From a checkpoint of a small contrastive image-text model.
Data: trained on regions of photos with short descriptions (Visual Genome), 44.3 epochs.
Rows from block 9 of the image encoder, named by matrix and row number. Rows with one number belong to one channel. Each number is 128 + 24 x the weight over its row's rms, rounded and kept within 0 to 255. All counts start at 0.
# convs0: first 3x3 conv, stride 2 (encoder.blocks.9.convs.0.weight, 144x80x3x3), inputs 7-13, a 3x3 kernel for each
# convs1: second 3x3 conv (encoder.blocks.9.convs.1.weight, 144x144x3x3, transposed), outputs 6-11, a 3x3 kernel for each
convs0.120 [151  93  98 146 100  98 141 111 118 123 148 130 100 136  92 149 165 152 138  91 132 151 134 139 132 138 132 122 129  99 108  98  89 131 138 112 126 115  95  85  98  88 152 146 118 138 142 135 144 141 139 159 152 142 135 152 161 101 132 132 135 133 122]
convs0.121 [110  78  81  82  70  59 132 132 120 118  73 111 103 102 116 145 153 142 186 159 191 155 136 157 105 121 132 148 137 131 125 112 114  99  82  71 164 155 171 133 163 142 150 156 166 161 128 132 110  95 110 135 117 106 134  90 109 126 128 128 139 120 156]
convs0.122 [104 107  93 104  86  97 132 106 107 130 124 119 140 152 134 126 157 136 117 130 133  97 129 120  99 111 118 117 107 101  83  92  97 145 154 142  83  68  74  95 106 111 116 112 104 135 150 133 131 138 132 145 112  93 144 160 154 200 200 179 167 145 138]
convs0.123 [112  96 101 109  88  73 116  81 104 144  97 114 105 109 139 136 115 159 160 161 181 171 150 167 165 154 146 167 165 151 162 165 164 136 147 114  89 116 133 116  96 112 119 104 100  69 105 122  38  87  98  73  74  90 105  90  82  73  88  80 147 124 111]
convs0.124 [104 117 113 114 126  93 102  94  95 119 112 108 109  98 124 152 114 107 111 146 148 143 144 135 169 150 143 125 129 132  79  96 146 128 109 146 150 144 188 100 111 120  83  97 157 111 182 121 110 167 176 124 115 158 148 143 157 122 122 141 132 103 154]
convs0.125 [155  95 111 148 115  88 152 111  81 136 121 138 147 175 149 149 170  97 145 158 152 155 140 147 128 134 168 158 171 141 128 153 128 165 147 104 168 158 111 156 151 103 124 154 117 128 134 127 133 138 127 123 118 165 130 138 116 171 131 150 167 156 149]
convs0.126 [117 107 122  96 108 144  87 151 132 100  98 125 111 148 160 132 129 180 123 126 115 164 132 125 136 152 112 106 152 128 129 142 131 136 124 117 127 105 130 133  94 120 150 109 164 135 122 118 101 114 133 101  85 150 169 175 117 152 139  83 176 149 116]
convs0.127 [137 174 175 151 177 184 132 163 139 131 145 143 100 138 110  98 115 116  98 101 105 117 102 118 141 127 127 137 156 152 143 129 124 148 155 116 138 139 143 133 123 136 139 141 133 121 134 119 128  93 118 166 117 106 110 121 133 137 156 149 125 109 128]
convs0.128 [145 151 134 137 178 137  95 143 125 139 121 138  76  79 115 111  87 112 161 136 106 101 109 145 136 116 153 106 137 119 126 147 118 124 153 162 107 135 145 119 120 120 125 123 154 114 123 128 131 137 107 105 141  90  97 141 152 100 146 130 141 160 167]
convs0.129 [ 90 119 131 111 118 166 129 169 176  95 111 135 148 118 143 132 132 127 118  97 149 115  95 142 113 106 143 172 184 146 158 143 131 133 153 134 155 134 137 165 122 143 136 128 128 101 141 105 127 148 146 163 120 158 106 100 119 116 114 120  96  83  82]
convs0.130 [156 191 146 154 134  89 141 114 112 134 133 131 108  72 100 126  95 115 167 155 141 159 134 151 161 130 123  84 102 111 127 119 122 116  80  98 155 165 161 117 130 148  92 140 108 142 127 118 145 120  90 162 137 112 132 120 137 128 103 132 116 118 112]
convs0.131 [ 87 106 120 135 153 129 115 121 103 135 126 121 115 117 110 166 139 152 165 145 137 141 140 146 123 138 140 161 157 188 126 117 184 126 120 118 179 146 151 208 158 152 118  87 120 170 122 116 118 110 113 105  74 110 121 138 155 150 148 131 153 143 126]
convs1.120 [174 122 122 160 131 140 149 139 126 124 147 158 142 143 169 145 117 155  95 118 116 151 156 161 158 143 136 121 103 121 128 129 140 124 155 128 130 137 143 120 130 123 118 110 102  81 117 100 128 123  77 125 108 116]
convs1.121 [123 145 109 126 146 128 149 140 138 129 104 108 136 136 137 125 115  80 105 144 154 156 176 141 114 139  92 130 153 160 151 130 151 157 149 169  97 108 141 114 119 145 103 115  85 129 108 106 126 133 139 163 160 160]
convs1.122 [144 181 148 141 167 135  93 120  85 126 142 142 100  99 109  92  84  83 124 107 121 104  99 117 149 155 158 122 155 169 111 125 143 125 150 136 107  97  99  98  86  99  97  77  89 112 133 123 112 151 132 117 101 123]
convs1.123 [120 101 146  98 102  98 107 108  92 112 119 147 112 114 155  85 103 113 144 133 130 125 110  98 146 119 108 126 114 104 127  88  80 152 106  87 130 125 146 141 110 124 160 167 181 135 120 114 144 128 136 114 142 154]
convs1.124 [133 103 149 152 125 102 133  91  88 125  94 132 128 135 152 132 147 138 125 145 156 103 106 160 150 113 142 118 124 150 135 134 187 132 134 155 128 144 102 102 125 123 122 132 128 141 125 114 155 179 153 106 144 131]
convs1.125 [146 155 138 124 109 113  85 136 126 136 131 131 131 113 112 137 117 118 119 114 115 143 105 120 155 112  88 157 142 148 125 124 115 134 164 181 160 162 116 171 150 103 122 148 135 124 158 147 103 123 118 111 119 109]
convs1.126 [139 137 120 100 106 115  91 113 170 132 110 150 146 136 101 167 161 146 115 159 138 122 116  88 142 108 166 108 169 124 159 151 178 131 151 124 132 106 141 136 136  97 134 165 142  99 130 108 167 161 112 145  99  92]
convs1.127 [109 117 134 134 134 127 136 133 133 192 184 178 109 112 124 122 125 124 137 124 136 104  98  96 155 136 148 123  85 108 107  73  95 124 103 124 121 129  84 123 108 128 121 118 100 117 115 125  86  73  92 178 167 126]
convs1.128 [134 129 105 134 121 107 159 144 118 178 202 196 151 169 175 148 126 141 125 146 178 117 120 132  98 114 106 158 161 110  92 136 108  95 130 105 151 155 131 111 143 147 151 125 140  82  98  74 120 158 122 103 150 111]
convs1.129 [ 82  76  78 129 118 125 160 159 152 131 176 160 166 154 160 151 119 159 143 132 139 148 136 117 139 144 123 129 177 146 117 104  93 110  93  55 112 131 111  90 136 140  84  80 117 119 115 132 140 131 146 127 131 159]
convs1.130 [ 97 129 123 131 161 129 125 155 120 131 137 136 155 141 165 114 137 109 132 122 119 147 145 149 154 164 144 115 130 139 119 141 153 164 130 143 133 117 131 146 120 120 131 113 108 138 130 133 108 150 121 142 197 158]
convs1.131 [123 158 146 101 115  85  84  77  61 139 147 152 188 141 128 150 125 101 163 169 170 133 125 134 130 110 100 135 134 151 169 143 139 148 103 120 146 143 169  97 138 130 155 159 188 122 125 123 122 160 153  70 100 127]