Weights of a small contrastive image-text model: 5.12M parameters, text encoder activation swiglu.
Rows from block 8 of the text encoder, named by matrix and row number. Rows with one number belong to one neuron. Each number is 500 + 50 x the weight over the matrix's rms, rounded and kept within 0 to 999. All counts start at 0. Numbers have three digits each.
# gate: MLP gate (text_encoder.blocks.8.mlp.gate.weight, 336x128), inputs 0-127
# fc1: MLP up (text_encoder.blocks.8.mlp.fc1.weight, 336x128), inputs 0-127
# fc2: MLP down (text_encoder.blocks.8.mlp.fc2.weight, 128x336, transposed), outputs 0-127
gate.97:510436537485516480555426476559461492483551573500491525453423511475551494442380445391518518520555639534497514543571492446494493580518544451502525479505504569552482533534458485527519540415483493568399606484467545452486377532504453498402491571506515485442448506443487483478427433472555563567530495584571572517568509540561475489491472535445448499514518404532508467569460508464529493379532
gate.98:465468576474512510425420603462555462561427512466506508513592473488397532467581460518492486526564446526537569464509431396501423502492470497482487543501464490475551581555497490499517433459575652446542451515545486493492511566445513481480548490429444420468460401436516449495457530568534517432523532446605584545511448501531510479423581523431464560577448499593432464442590551515521518554534
gate.99:505470497508541442527568454481525464527515520459478471463552445564571489521499456452468444478583384532502462498463472520530553491477465341555621491530474399585431503438504519516393471528572524524528542536485401494451478596462570495497457444502574441480423449511580521466474627441444474462524581492485509555466581456516554513482512442453517549531509498501557543553415568545393555606510
gate.100:492493493413531467555446483475570534494456492514587452477530496473467479500549550461407511577490523536402571469455595504516406546498505459447502543538527508506539475464454451513424548459571557568489532440514472510490501551582582432549494362429518505508453400512517517477519513462562514474536417479608512566473588505542510574523543426557570485513532397390470485523490515417532498503444
gate.101:534489501581492480528550554505562425515523548466470483497483533542538526468414468543574443442463381550486400491560589459434488488482483440439464551491564480491422464495459546590418495499424550459427558536521460519522513613594477448462453525457619489473454510499522572456506458553505488542561405545453554480521497450509568512511481498511487638514528376548436548545498480535448468470515
gate.102:448491589506433466490545527549550492438515452507547491469480535543525517492406430493514531577440475494613466474415447445412539573521442528443502512530476486516474445565497501464499598475528497492477481524430581472490473580540404566479555503494501530520577500489563491424538442465572523493427507482475478517498555554607409465464503489403453494483532563446518583396443585537545492574520
gate.103:406469450527546533481392598540461480534492406470408426515423495465535546536547501469489574579544532503491423493478460462481470565476494554515517497494483501458493438533552501598516442537531461499486499576525524494445572595463438509428586457518496538492492523546451547443557549455447458458486547596509560446519494464497502461573505530498458524484477420470547458491459557489588491447587
gate.104:468540484501468464526434573358598469524522592453585465519483522524531540492513400500511481475526448533483534443496492392527556483434556491426494521488493445499507457512469486618483502476470532505376516422484556477576443479513604570473514504625596579493570437475473572474461483456460573533480478572579547459575576532471462492378442595477580476528606403521501448559475540452426467376478
gate.105:533595544502493451486467496496581486472531579478505360492441449505426526530362482502491482529466501537473479433506500487465446536511568527477548581559509454493411539452478402425530477518422582493522431414512493526508559535476441538541571428509550439574532433521576464538578510527419543481597501538465508517458542549541452543506506471468481539605474435526480478408516512571591485493501
gate.106:476526536478405504453525437419525478505575445499420523471464456558427429529496579434473525502484486490497500525523363523519459455430539544531470498533499491508554486584605467503567467513527475549391526508480544451579470497427560538480453522518481508485479405468580467469569549549482532466559490457642565471453564621548527487495528494568379533366586528517574476465459462437549480469578
gate.107:500515509622394458501434510381480544490542546490494475447489500443491459585392474501511502601531429595458519556512453515571464543508470491597430554538506408511491533521482508519503402517560526495567484456543505639473509505483527514509509445484632504437413412600433497393516541464503501483535467487580497504538583478479510457549499465551541471578464450467522503584482434498393425514531
gate.108:459491487526524543546532476432471545436447523483439546517560603518501599499400438408484510544559432436590495526523558414568586532503474472479466524424594492550499529487498478530476568466637621438475414452490453606499513553471494426472473489524506598522559491430467516449479440442453509543468523502489488440413456472547573599437529489522348438512560491498458594601506460551495511467442
gate.109:466438455504482487577510612532499469389545515544527492461502497522588482420515485465504505581511421470497453570506572478528539579443423417545532463584485543564502481504442579507459515458625489515489477482451575497528445483520598575535530473503492419406441464481453458436463549532504505556510544466450492503488488485447674531454491487463583446585457446472454488523573341544523473470546
gate.110:506452586497532468392521529470655484493508565466606508472538377503537462496526463532444499481467485461481469503499434551539453524445404494486522550497518510523470592500430506532397512526540491447516454553538436492385545571523442452559535470540483491474510486548480489496464476501410482545434536470554494451485535476494493510532570489475446543581543514531532544599439535557441513494514
gate.111:486494516483519596520432471506505512549508634437506521539515441515520466521584434397515429525537479582411560508531564489582435538419502481456449464406468402442531528509511520549475532509525472429405520463516397463532532601446590493492631493554432477528449480533495449520483462477524560543577489526514442422500493591497428520590458450604458432479478496491584580455455513567524465518472
gate.112:387534588509407554485552504454493518506508586403422494533474453573417519487450518521475528432551506531519517534512456466471480516477578493502482574468450489474470565551487468409577513453498462458422452512412442541451470438503502569570551609550537525454579395526568517424537508605533536479538498579459407456406446513517446563526546461424506565469495511499521582540496406544468621524482
fc1.97:485521500463437552506530418525539441566504542523466499532532463483533580488587488544440422470403446424485547460513534463534529479451398503423488596498567507491490475581515559472507420480545485527479519455519526500550500428500460540459393444495531444549494524497414616570440508582516592441417497481470467442460473466511579530480582489460546491562585523585552472560457448488495492628450
fc1.98:558463460436569507524555513471558510549460526533610435558552489508460537475558525559563429553436470461498522448513537399507513546554505491426526486515421440518493547509525553488416523484420537488590537558552548467383480536455454557466387502473522426514533536429486514542475506550531462523559616492475471551487485424567517490394466554470523485596495451490501456491490466418445544457456
fc1.99:550567495632539520470483484458516408491424536623462570477494551479577505498509424515566513514445480467486577425476560435477574529490559506427449406469603551419537430498415487491534517536576473437463480511569479473532467642544471490435541501443531538425517480421445520507507414448593502527454431622489440475509466522511565489504422562506596579412511551446514558517464442499495526459445
fc1.100:535496448509516484446572456457465434509541549598552529494482527454453419484536466474486496480536465494491424436515603492483547510514504503477474557444519476541433487640495506516410406513432546581632465469503478500480527573493532500482495478518559486464416505555558505464461534461539529494477560587517563501419563440512399532563484447473572499513521519464519477480509509482535487429471
fc1.101:478551547534445471522451454521402543545621441448507533545562410486497410472454478532520501543499609578504535491468458475461452471499594539486634483519458504540482556458552472484520489516509442494429510535504552433479409523559490555443466586506493501441442558426412474512483484499425452552613498533494503583588505550444423508509513561473542437470565505482466446486512549433534479495510
fc1.102:539491531584545648408507566430440639530519451524538439527501461501480507515601571612513410539441487509465465533496546489503496501464431552455535530511405462480483384474527405526485479450464453508425543479530438424509547597450603455564440541488498433543557532497529473475539478567475410489517497570422474517484569453595524492487552466552532503565512447505470499464489482453523462511436
fc1.103:575522480465442455508552462405549547463500562491501541474597463513435449469465434560474477530543485543565542513600505475609536417529521484448478499540572529560553517454465475426480532514525541444534500467402423470546473499542559490580502557510477453540501453464588462559536520536482512494521416476528444553490457470505477528381515463511493503400531548495506517508533474513432537517370
fc1.104:541448479532479535557538471615538525603461381525534458450516442536551475484523398489468561661581432474400498507446611635483470488443410481404414533477492511537574554496478406524472538596480531498516476482492475601457434486606531409617480508491539413544437578579508368499446524502488439472476494480529476601560475438460439434458574492637452511536442449500502496443520473541514526452569
fc1.105:552521456487461494505433446463539535558425486541583578522495424549468451550397470576582532498391532482486490414417533498451456517560528507453478470505458493553498510500550542427463447458509428475519512491471472536410478548593553514521465479507482473469510538578469459474507544558409518541539511494681529556537442525445531483475471553564557512507500519542397469399475557559528498447544
fc1.106:583410494475624581412474526506512486474490461459556522534541531482466521506543600597539525533436489504481442411511564564524511467497490499476508487452541469478407508465440452533487514431428560544479595548559503510550514514494552491511495572463526602460490610534415510519467440582567402481470460449465366467477446536463502491491447474496584474413513410452458575541508506550563446527498
fc1.107:551420524445528497473507560534583533460514437598556422550553508511549514548503464467637426491396499452504421424417601420545560434529534561399504472548556499448603394482480560464466468488505571466521507478459484502420605523506499489488423437501534466500506537490472555502458456533496466552456567459430507460513439522510473482428512503543540536597429565454534543447490488534525590553469
fc1.108:516525577548488513557481528521491445517464476546517556494511586415584448568470466496568504473552419424493527517588538552499537546538449604491486525416444403556564514504569415453499515464633494477430404466522511479475485538557470446480443419410576586501601535578490501519447483454571512495503544455454551568408393437533503530533531387444508474401492420486454577428485513560545426507504
fc1.109:556473525455523467576524443523517391572481628491465533535480412537603522592377510440550489576434503525524388541484523492522415488521436503490516498497457449545501466548435464557415526449498543551500444480472539491596496542427473441487543524458471625453581447439457517472649532558517559491537512456468541453377508567531438389510420519498570554457480428504397550502497497571503500557564
fc1.110:464485477530470490509523466504550504468528537375528515526477448481473545524544500489518394497461579449542440514523438596536536517470530542516501574556464464520471543568399425444504445478511411446461511523482472478404507475509464502462547431538515607546541569539540492502454446502424487472435542439517456546426519503532591542440582595415466423525507523467532466630537581568524546463511
fc1.111:442591459506531541540460456431430529488400472460502582470419524471570535488518514513445421501542525468383568484416508482522477572553490418533451586526532434436489523453600500461478591458577488504540454595414580531498467607473541583506489540476478447493455521571496497446516480515475503591517586397422524467544586486469474472507484586479545470486578482477465562461495462545446527530441
fc1.112:594582436589521479511505547562498462603594456532511575542368525485454476436480485509509486535522514516508432516440525553568538504440529382488556509505531618526433514489455517480440481424523467534620534437459492460497546409448537539516531515470500512484452571441473517520434374490422553433497573508512442501494416526464476608511531485421508442553539441540504514449487494392580473539567
fc2.97:584534452449445564496454515498499389508570544534477517523518470516444547420539357451465423507505464502555540534515501504488436493547574487481486521508562471496541432582489432451477471486526478525426456449577434528457481464558457528508560446448458520488562534494475485596541534528430478530426574534555575443389477508408488522418519497574596478492566511534593539599523436514536503465435
fc2.98:544519537533508513446469505527461560510447486410431495467520490515519544476415503545508476443512529448488465573431485500481548545532511527479490514522498559501507489523492487483539467458481557553486548490547424464549581539494400403471561463522515456582468530482569430452464487519514487594494491452511462482519514500511457507449507482524422526554474493497521576578441557472487539503479
fc2.99:503450528521504452529504488510455543460471578490455420450517544515488438549440519529474486505447514459517481469499522405526449515536526503446526532535438503517523515474512463547409444478520488495450521571487516491531447534462526545477502543500499492563431529474564506502465618554516518508558504446434459523447497500515560546481448519480577526462445558511480535474518488562511543495472
fc2.100:555547557458476450431472528449484595442585545522567489450529432500492466378556506473483489486525487448542509505537541427441529453570485531502506399550474595565566534565487532490516573549549468408488491478563460482492464539409471547482537514533570433547450417534434452421488488508495542504483455471453479499518479487424451544568456383529530450476538415601488495548562461443508663499596
fc2.101:476464486484481471518430504441511529505528456538507596515567620453404471462472449547432446483482476381517507471577524566464497504496511552525509460466568465424531452514552463505514495468499442523474526427502513518486531496597553464571557584507501506538475580492587449442536509429463479467462533514546519465580518522510445493444507546495514545590403507468458497480503511518497509548455
fc2.102:479460376502587434506489572519383490498470504492570517500537544542506514484517560484559527652405355522414567535509498488558605548494516498541506541464463504478480492501482520511570416436467575522500564498537506398481488463501525537532525480435446482538430440546521505501526497445502457550398487519530543411528523468483531426505494528526483539468472498517492544480441463537618516487457
fc2.103:577466577505522385420454470522450513530586516588378541527509417476513525483521453570505368493503388549474491537517484565453497429439553402492505547565531498508520537489479507540498550521544452490507496585449467525460417480444547559550522539489547484549481516533473461574474562552529397494441420500509520458523427527416462521492471457446466526521433519577559442520564535660508522453534
fc2.104:410487513600541474454534364545484571460494481550599504437438443472493461465540529467463475464472492540492527511415579462643532506533476411539444449516510577450423540405478611480602584601576485406514490359549391578598452578473527499525558519385542448554476502451538487608582490461592531457528515393561546406562490621389386524540572423511517423496495533495434467478531544480552459435557
fc2.105:593536510568639441525445618514502481592437431512484390577405365533497458520558452531566583482526517538505459561565516455481574513534489484484497450591487409541487526489522428600522540488475511500545635467446490561453614521595452569536508461547494504422511530450515452465531528446378586467443576394461607463416488438489401531406396557540444469484385508507499472513486435514564416563511
fc2.106:454579462497505444398511453489483525494533473380537478506517393507538564486441504527487620473561508523548486522460497419517505542491559517445503551451521473437478502458443472471464508413531466470550556448469500472425528438496537477504490470522464454522501480549494471597495458456619478490605527491507493647509532454474495602461494500482531564565500494508566509519586439472482465549558
fc2.107:481465519459494544450481489554435506521553558445539443491486572595475487581576519493404414382418567521459559473570466461498425471455467544422515527495345688567495477440337426527558513460591463429429474584507476545486423457407567499509566449472409695606624488534516476578480580473514527462485555532474545559476473506444539425504447532447558465495486463613498459505523563509545463525563
fc2.108:447537485494479523403471547512523454499599494493490476577562446392442534507436361534466412522533460404489523525533522494537465533392487519523477478504428527574415624484547466488519529467598599553552506589569473498534469667419540558507419456504530451501480491553553521445491531421500572433490490479518524491485530460522498513451526452498600617550536460516488433434463531434488496508557
fc2.109:568483498389461492547487537479517477485524520611534493490490522548460437496471455515502448499454457590523522490439514479524466512479498463445501596526471493463492461503493462539490503446504521489533510576507609421512443384410513487519467467442488500483419470537494491411608462518546474478458429505533575538551496432465478590583564569530471496474485458489545477611511588577616549447516
fc2.110:524481471434436572531442469483547549413520518459526481559497399539538502516586488472364478535485532474529498527523444493523608504546514479481434489530519448387494536470536500470524443519584511448541515510524425488529548468497447514525427520472496455461480456434610554570571602477430477524492502536541536533551471561512440459523487523571563522493527473453442543518525517517436402460513
fc2.111:555497440550470539467520432499521474476580450442412596491502438552455507441440529514467543588447518514507503438618546586540523492526571517395465568550341491472599447413500510685441458563426568556427387602382531361486473347494566553487463394464591480555535454517605462454494503481563499373483505491479482514422439566615424487475432486411557513564528566509623580460541599372579608423597
fc2.112:506442487455554597447512503480466528515483522528514482563468449518513540453409505566584607498553487560529423460483422546468537425507383425460529547477499452391445445512526454439512437494456440537472552531527520466542491544498514537490497540454486439536495618525403479574530430543484597593606430506493479484577524506490569511480514515481523459577548430390471562470609543499450405531506