A small contrastive image-text model, trained from scratch.
Model: 5.12M parameters, 48-pixel images, encoder arch preact_resnet, encoder activation hardswish, encoder widths [48, 80, 144], text encoder width 128, text encoder layers 12, text encoder norm layernorm.
Rows from block 6 of the text encoder, named by matrix and row number. Rows with one number belong to one neuron. Each number is 500 + 25 x the weight over its row's rms, rounded and kept within 0 to 999. All counts start at 0. Numbers have three digits each. After the name is the row's rms in percent of the matrix's.
# gate: MLP gate (text_encoder.blocks.6.mlp.gate.weight, 336x128), inputs 0-127
# fc1: MLP up (text_encoder.blocks.6.mlp.fc1.weight, 336x128), inputs 0-127
# fc2: MLP down (text_encoder.blocks.6.mlp.fc2.weight, 128x336, transposed), outputs 0-127
gate.159 098:533513503528520516446499495482516503505472515525524513524515484500528472505549532477535495494463476490504510483505462473514496540504542469559473495490475521514520523512504517525528523459518535493548501534478497449535530513456502497489498507477468498515500530444458452514482438483508499509461483489515546495480506493513504481540492503496466495472455510498485475517519480516476509532460
gate.160 109:515540500481444495515499435511479524496482500519458495500470489546491470510495549539438500497472488491487567493476510442453469508502554478493527489530480544492482490556527523494529499509508495528525486528496491492480534506502556481502485492481499529489465505456457489536509534511539482499498492482486465517514510506516501513496491510503469483527515504493503487514486495460504528492532
gate.161 096:433501523517509500539496494451502466495494483489541495448546493497516561477502510527502486497488487505442543522513542502509507507453486498505476522497540512498511478495524505529499494499500460492457485531479502466493506501501502457512486535528513508509461520528546500479474533516514491469466526473518451534501478504530481475453490550459510514516481478521475525462497524494530505524511
gate.162 108:491508494537502539521487497477510465526461488523501474533498536493533518520482504485553437555500528482486474490489506506468484490472513533496461539505498513509497508492462546482453490478495527480470512469528447516518520534511479501483531488518501474511487505483538498493512497521517525537487488489490543515485487473479523505440522474490473518480519534513496542476520491465460544443508
gate.163 097:490467497523448535477485495499520480505487467461498474465547515517476499508501500482469517457515495478536469518506523489504482532459460514507527494551551498503533493537493502453449512522515524515500538490461504499481562513476511494504491487503530530520506500510454555527480514512450471520455526481525465514481506515485521496490515504537522556483501490505488529489491492487482464475522
gate.164 097:503491526507492512478485509480498490482478500496499512502519479534538532517444482514528480438468535549488511481536496533536523485485510447484548524521494528489519486484515495491498546508456490496527476489456507527493511481490491490512476451474484516504465532513502561498475526480509488504531512450471483520435507481526498498530482523493483493497530459547557512493459520502512490497502
gate.165 100:514508537531500525483498492486553488463482499535490473477504514556483472485510514485553508521453508504482486487515505499523525489502494483500486513506488485524428518527502500513488447528542472542514465515490526498496514479523538452509511504474480493489502484503549515512461447487492495477465480562556561498489477498520540487491510475466459500518505470461483510530497490504505508502490
fc1.159 097:490544485512491532523487501514450477500486457500485565491494485504498523489534515512490490493469494491442527521464504546489466479525500505505502510549490525511506458534458497534494485553472469483486474494476507509460501501499504524506539516516508513528495489495523551520500497527517466506497532481463500482466519545525488513489478480518552507447517515449509507499493473462473458486542
fc1.160 113:467480496511505492500529502515483495481533529522528513565451504519496521427468501481526523478539492497516495493520489509515551458508486512483504522433483484497540510486481523503515499551475500505475512492465516544477504479469494421494480487497539467518474511504497497498504526486478479523476511529470512536489484498509523454496493525490505518558493511500509516430518500515491491525497
fc1.161 122:441470487490504508537474491470521465528528497540516523476560512508506566464504512529482495505504529506460500515512510509503509488477484473474476493473553509504515464454521512524496479502524464504484532528486470485503510482516479459517489505518522516497448551522518513488475496524530515451454527488514468518506480490542471484471504495459485530490467493523498531448518515522531488519504
fc1.162 101:551538503511500463469449532504505546507542452487488568522517481507532510519473515538454531501550500514473483514436481543525496502520517514484481462459481471468518505493503454513483480497525479527497504526504503501475490466463504510505501495468497542507490501484431498512472469495472510491505526529483482507534503538515506505487524494493483518488528512494503471523530513494532487480468
fc1.163 110:523513498512525478524505526494475530472524513530499514521443468469530509456507493527496486551492495530476525493484486476513532492525523474508478498452474485513468516514492506519491461502486494490511457485547474485529442517543478471487533504504473482468500496501584464483546506477523532474538467521486514487521493486523497512520498481466503448506501523507522460528486524496519542501477
fc1.164 093:492514465505517511525477496523509502542561523550492477519509477523544501451460539482494504484469551542506469536474460478526513503490466499466503480481515532494482480515500494501513526513476496515516475500500489510484515483491504502506532460486458501450488509531477556474505510490475530494486547513507513476532530507483499466529487516474514536549501491482529464443484511491505452467476
fc1.165 108:510525514485491459533500513528474502488437495469533501525530467501508532542499520512474475515532538485551556517498494501424476498470489447506505484489481506485523466503471458523528524502441509532513490492460457484469462507529512514515495462492515471487515505466469546497519501496498514530533526494521517534524483501515517499493508481511523497460480514509506487482494496562495497509488
fc2.159 074:457470519513487483499494524494501519500506497471464451495507502457474513511544492522502491518516492516447514513470553559460506508464535479504516519499511496461495502511569504555501533541479557498505510501495483504487509500489519531477501518497499458497503501467520434540512497459504493530516510499500501538483459476516477552468498482541529498508474485482516459508478497482474474505480
fc2.160 112:534487502507503517516483457532484481535490523481469518494485509535479474514481501508507494460519509516516453485470488515515528474511472532482538448531491561482509497452511497504462550527504537494483473482512484507510409542508480503491517513462510506536500513526461490490511474480518519506482511501490471476512516468516493471522515538498495507490494526525530471450530458531486536498536
fc2.161 131:449486536520516548513466502476529476537496508533493499530524505487466516461487500497488505548521503512469512539509455523465472451486501502509510495486475520483509555493532459469520489531517540544488499525513461505496477468509487460477508516491517489510471489508501531538497503506464495477504486506500492489550480483571489529447448494495542500468486493503514505484507517544470477514490
fc2.162 096:516503501495447488456436501549441530492523514496503528492543518467542505545487498512481503480519480515496549538514487516469504510536513516496504487545497462516523465489503518538518499482469493491502446480524478491500542463485501560470505493499506520510495524527476471499474485499532511495481498495480520487461490524497510486518476495474515509485481527496505500470492503503524484562422
fc2.163 136:506522484479499522493506502468493485445453421519501464483506456543518497464508478509491521519497488518528498517505460516535515492508568504512444494481530477505495536478479482479518431518497493478510541536492478531493521514512484496539498437518488516522480512482496502510509509484542517529536481509483498492500495515518473504476471530508555516532497499452496496491519532528477499524482
fc2.164 073:491512498526494472507509478517540485506524453438463508492503492523493497462513485519495474516504498481551459537444483501486546480485545513456481499550512500485478477463496479468518487495523475508501484495500486497491524525494486503516512482495477498521576498470536504515533515494485479491503511514485486498544468499508539503516547507530479502500536533518494476451505507542430550477501
fc2.165 109:523521532497517461487464493534501505518484503532500499527470493492489497487477507522478499487512553503517509536487507475482506486595505470532490484504529528534447498433486459498484480464519479497504478467509480559493517508474505464472520503504548518511475504510462530546503457494551483512492518489485518513531502503487481529534483504482491498460483464481524476506502481500523541492464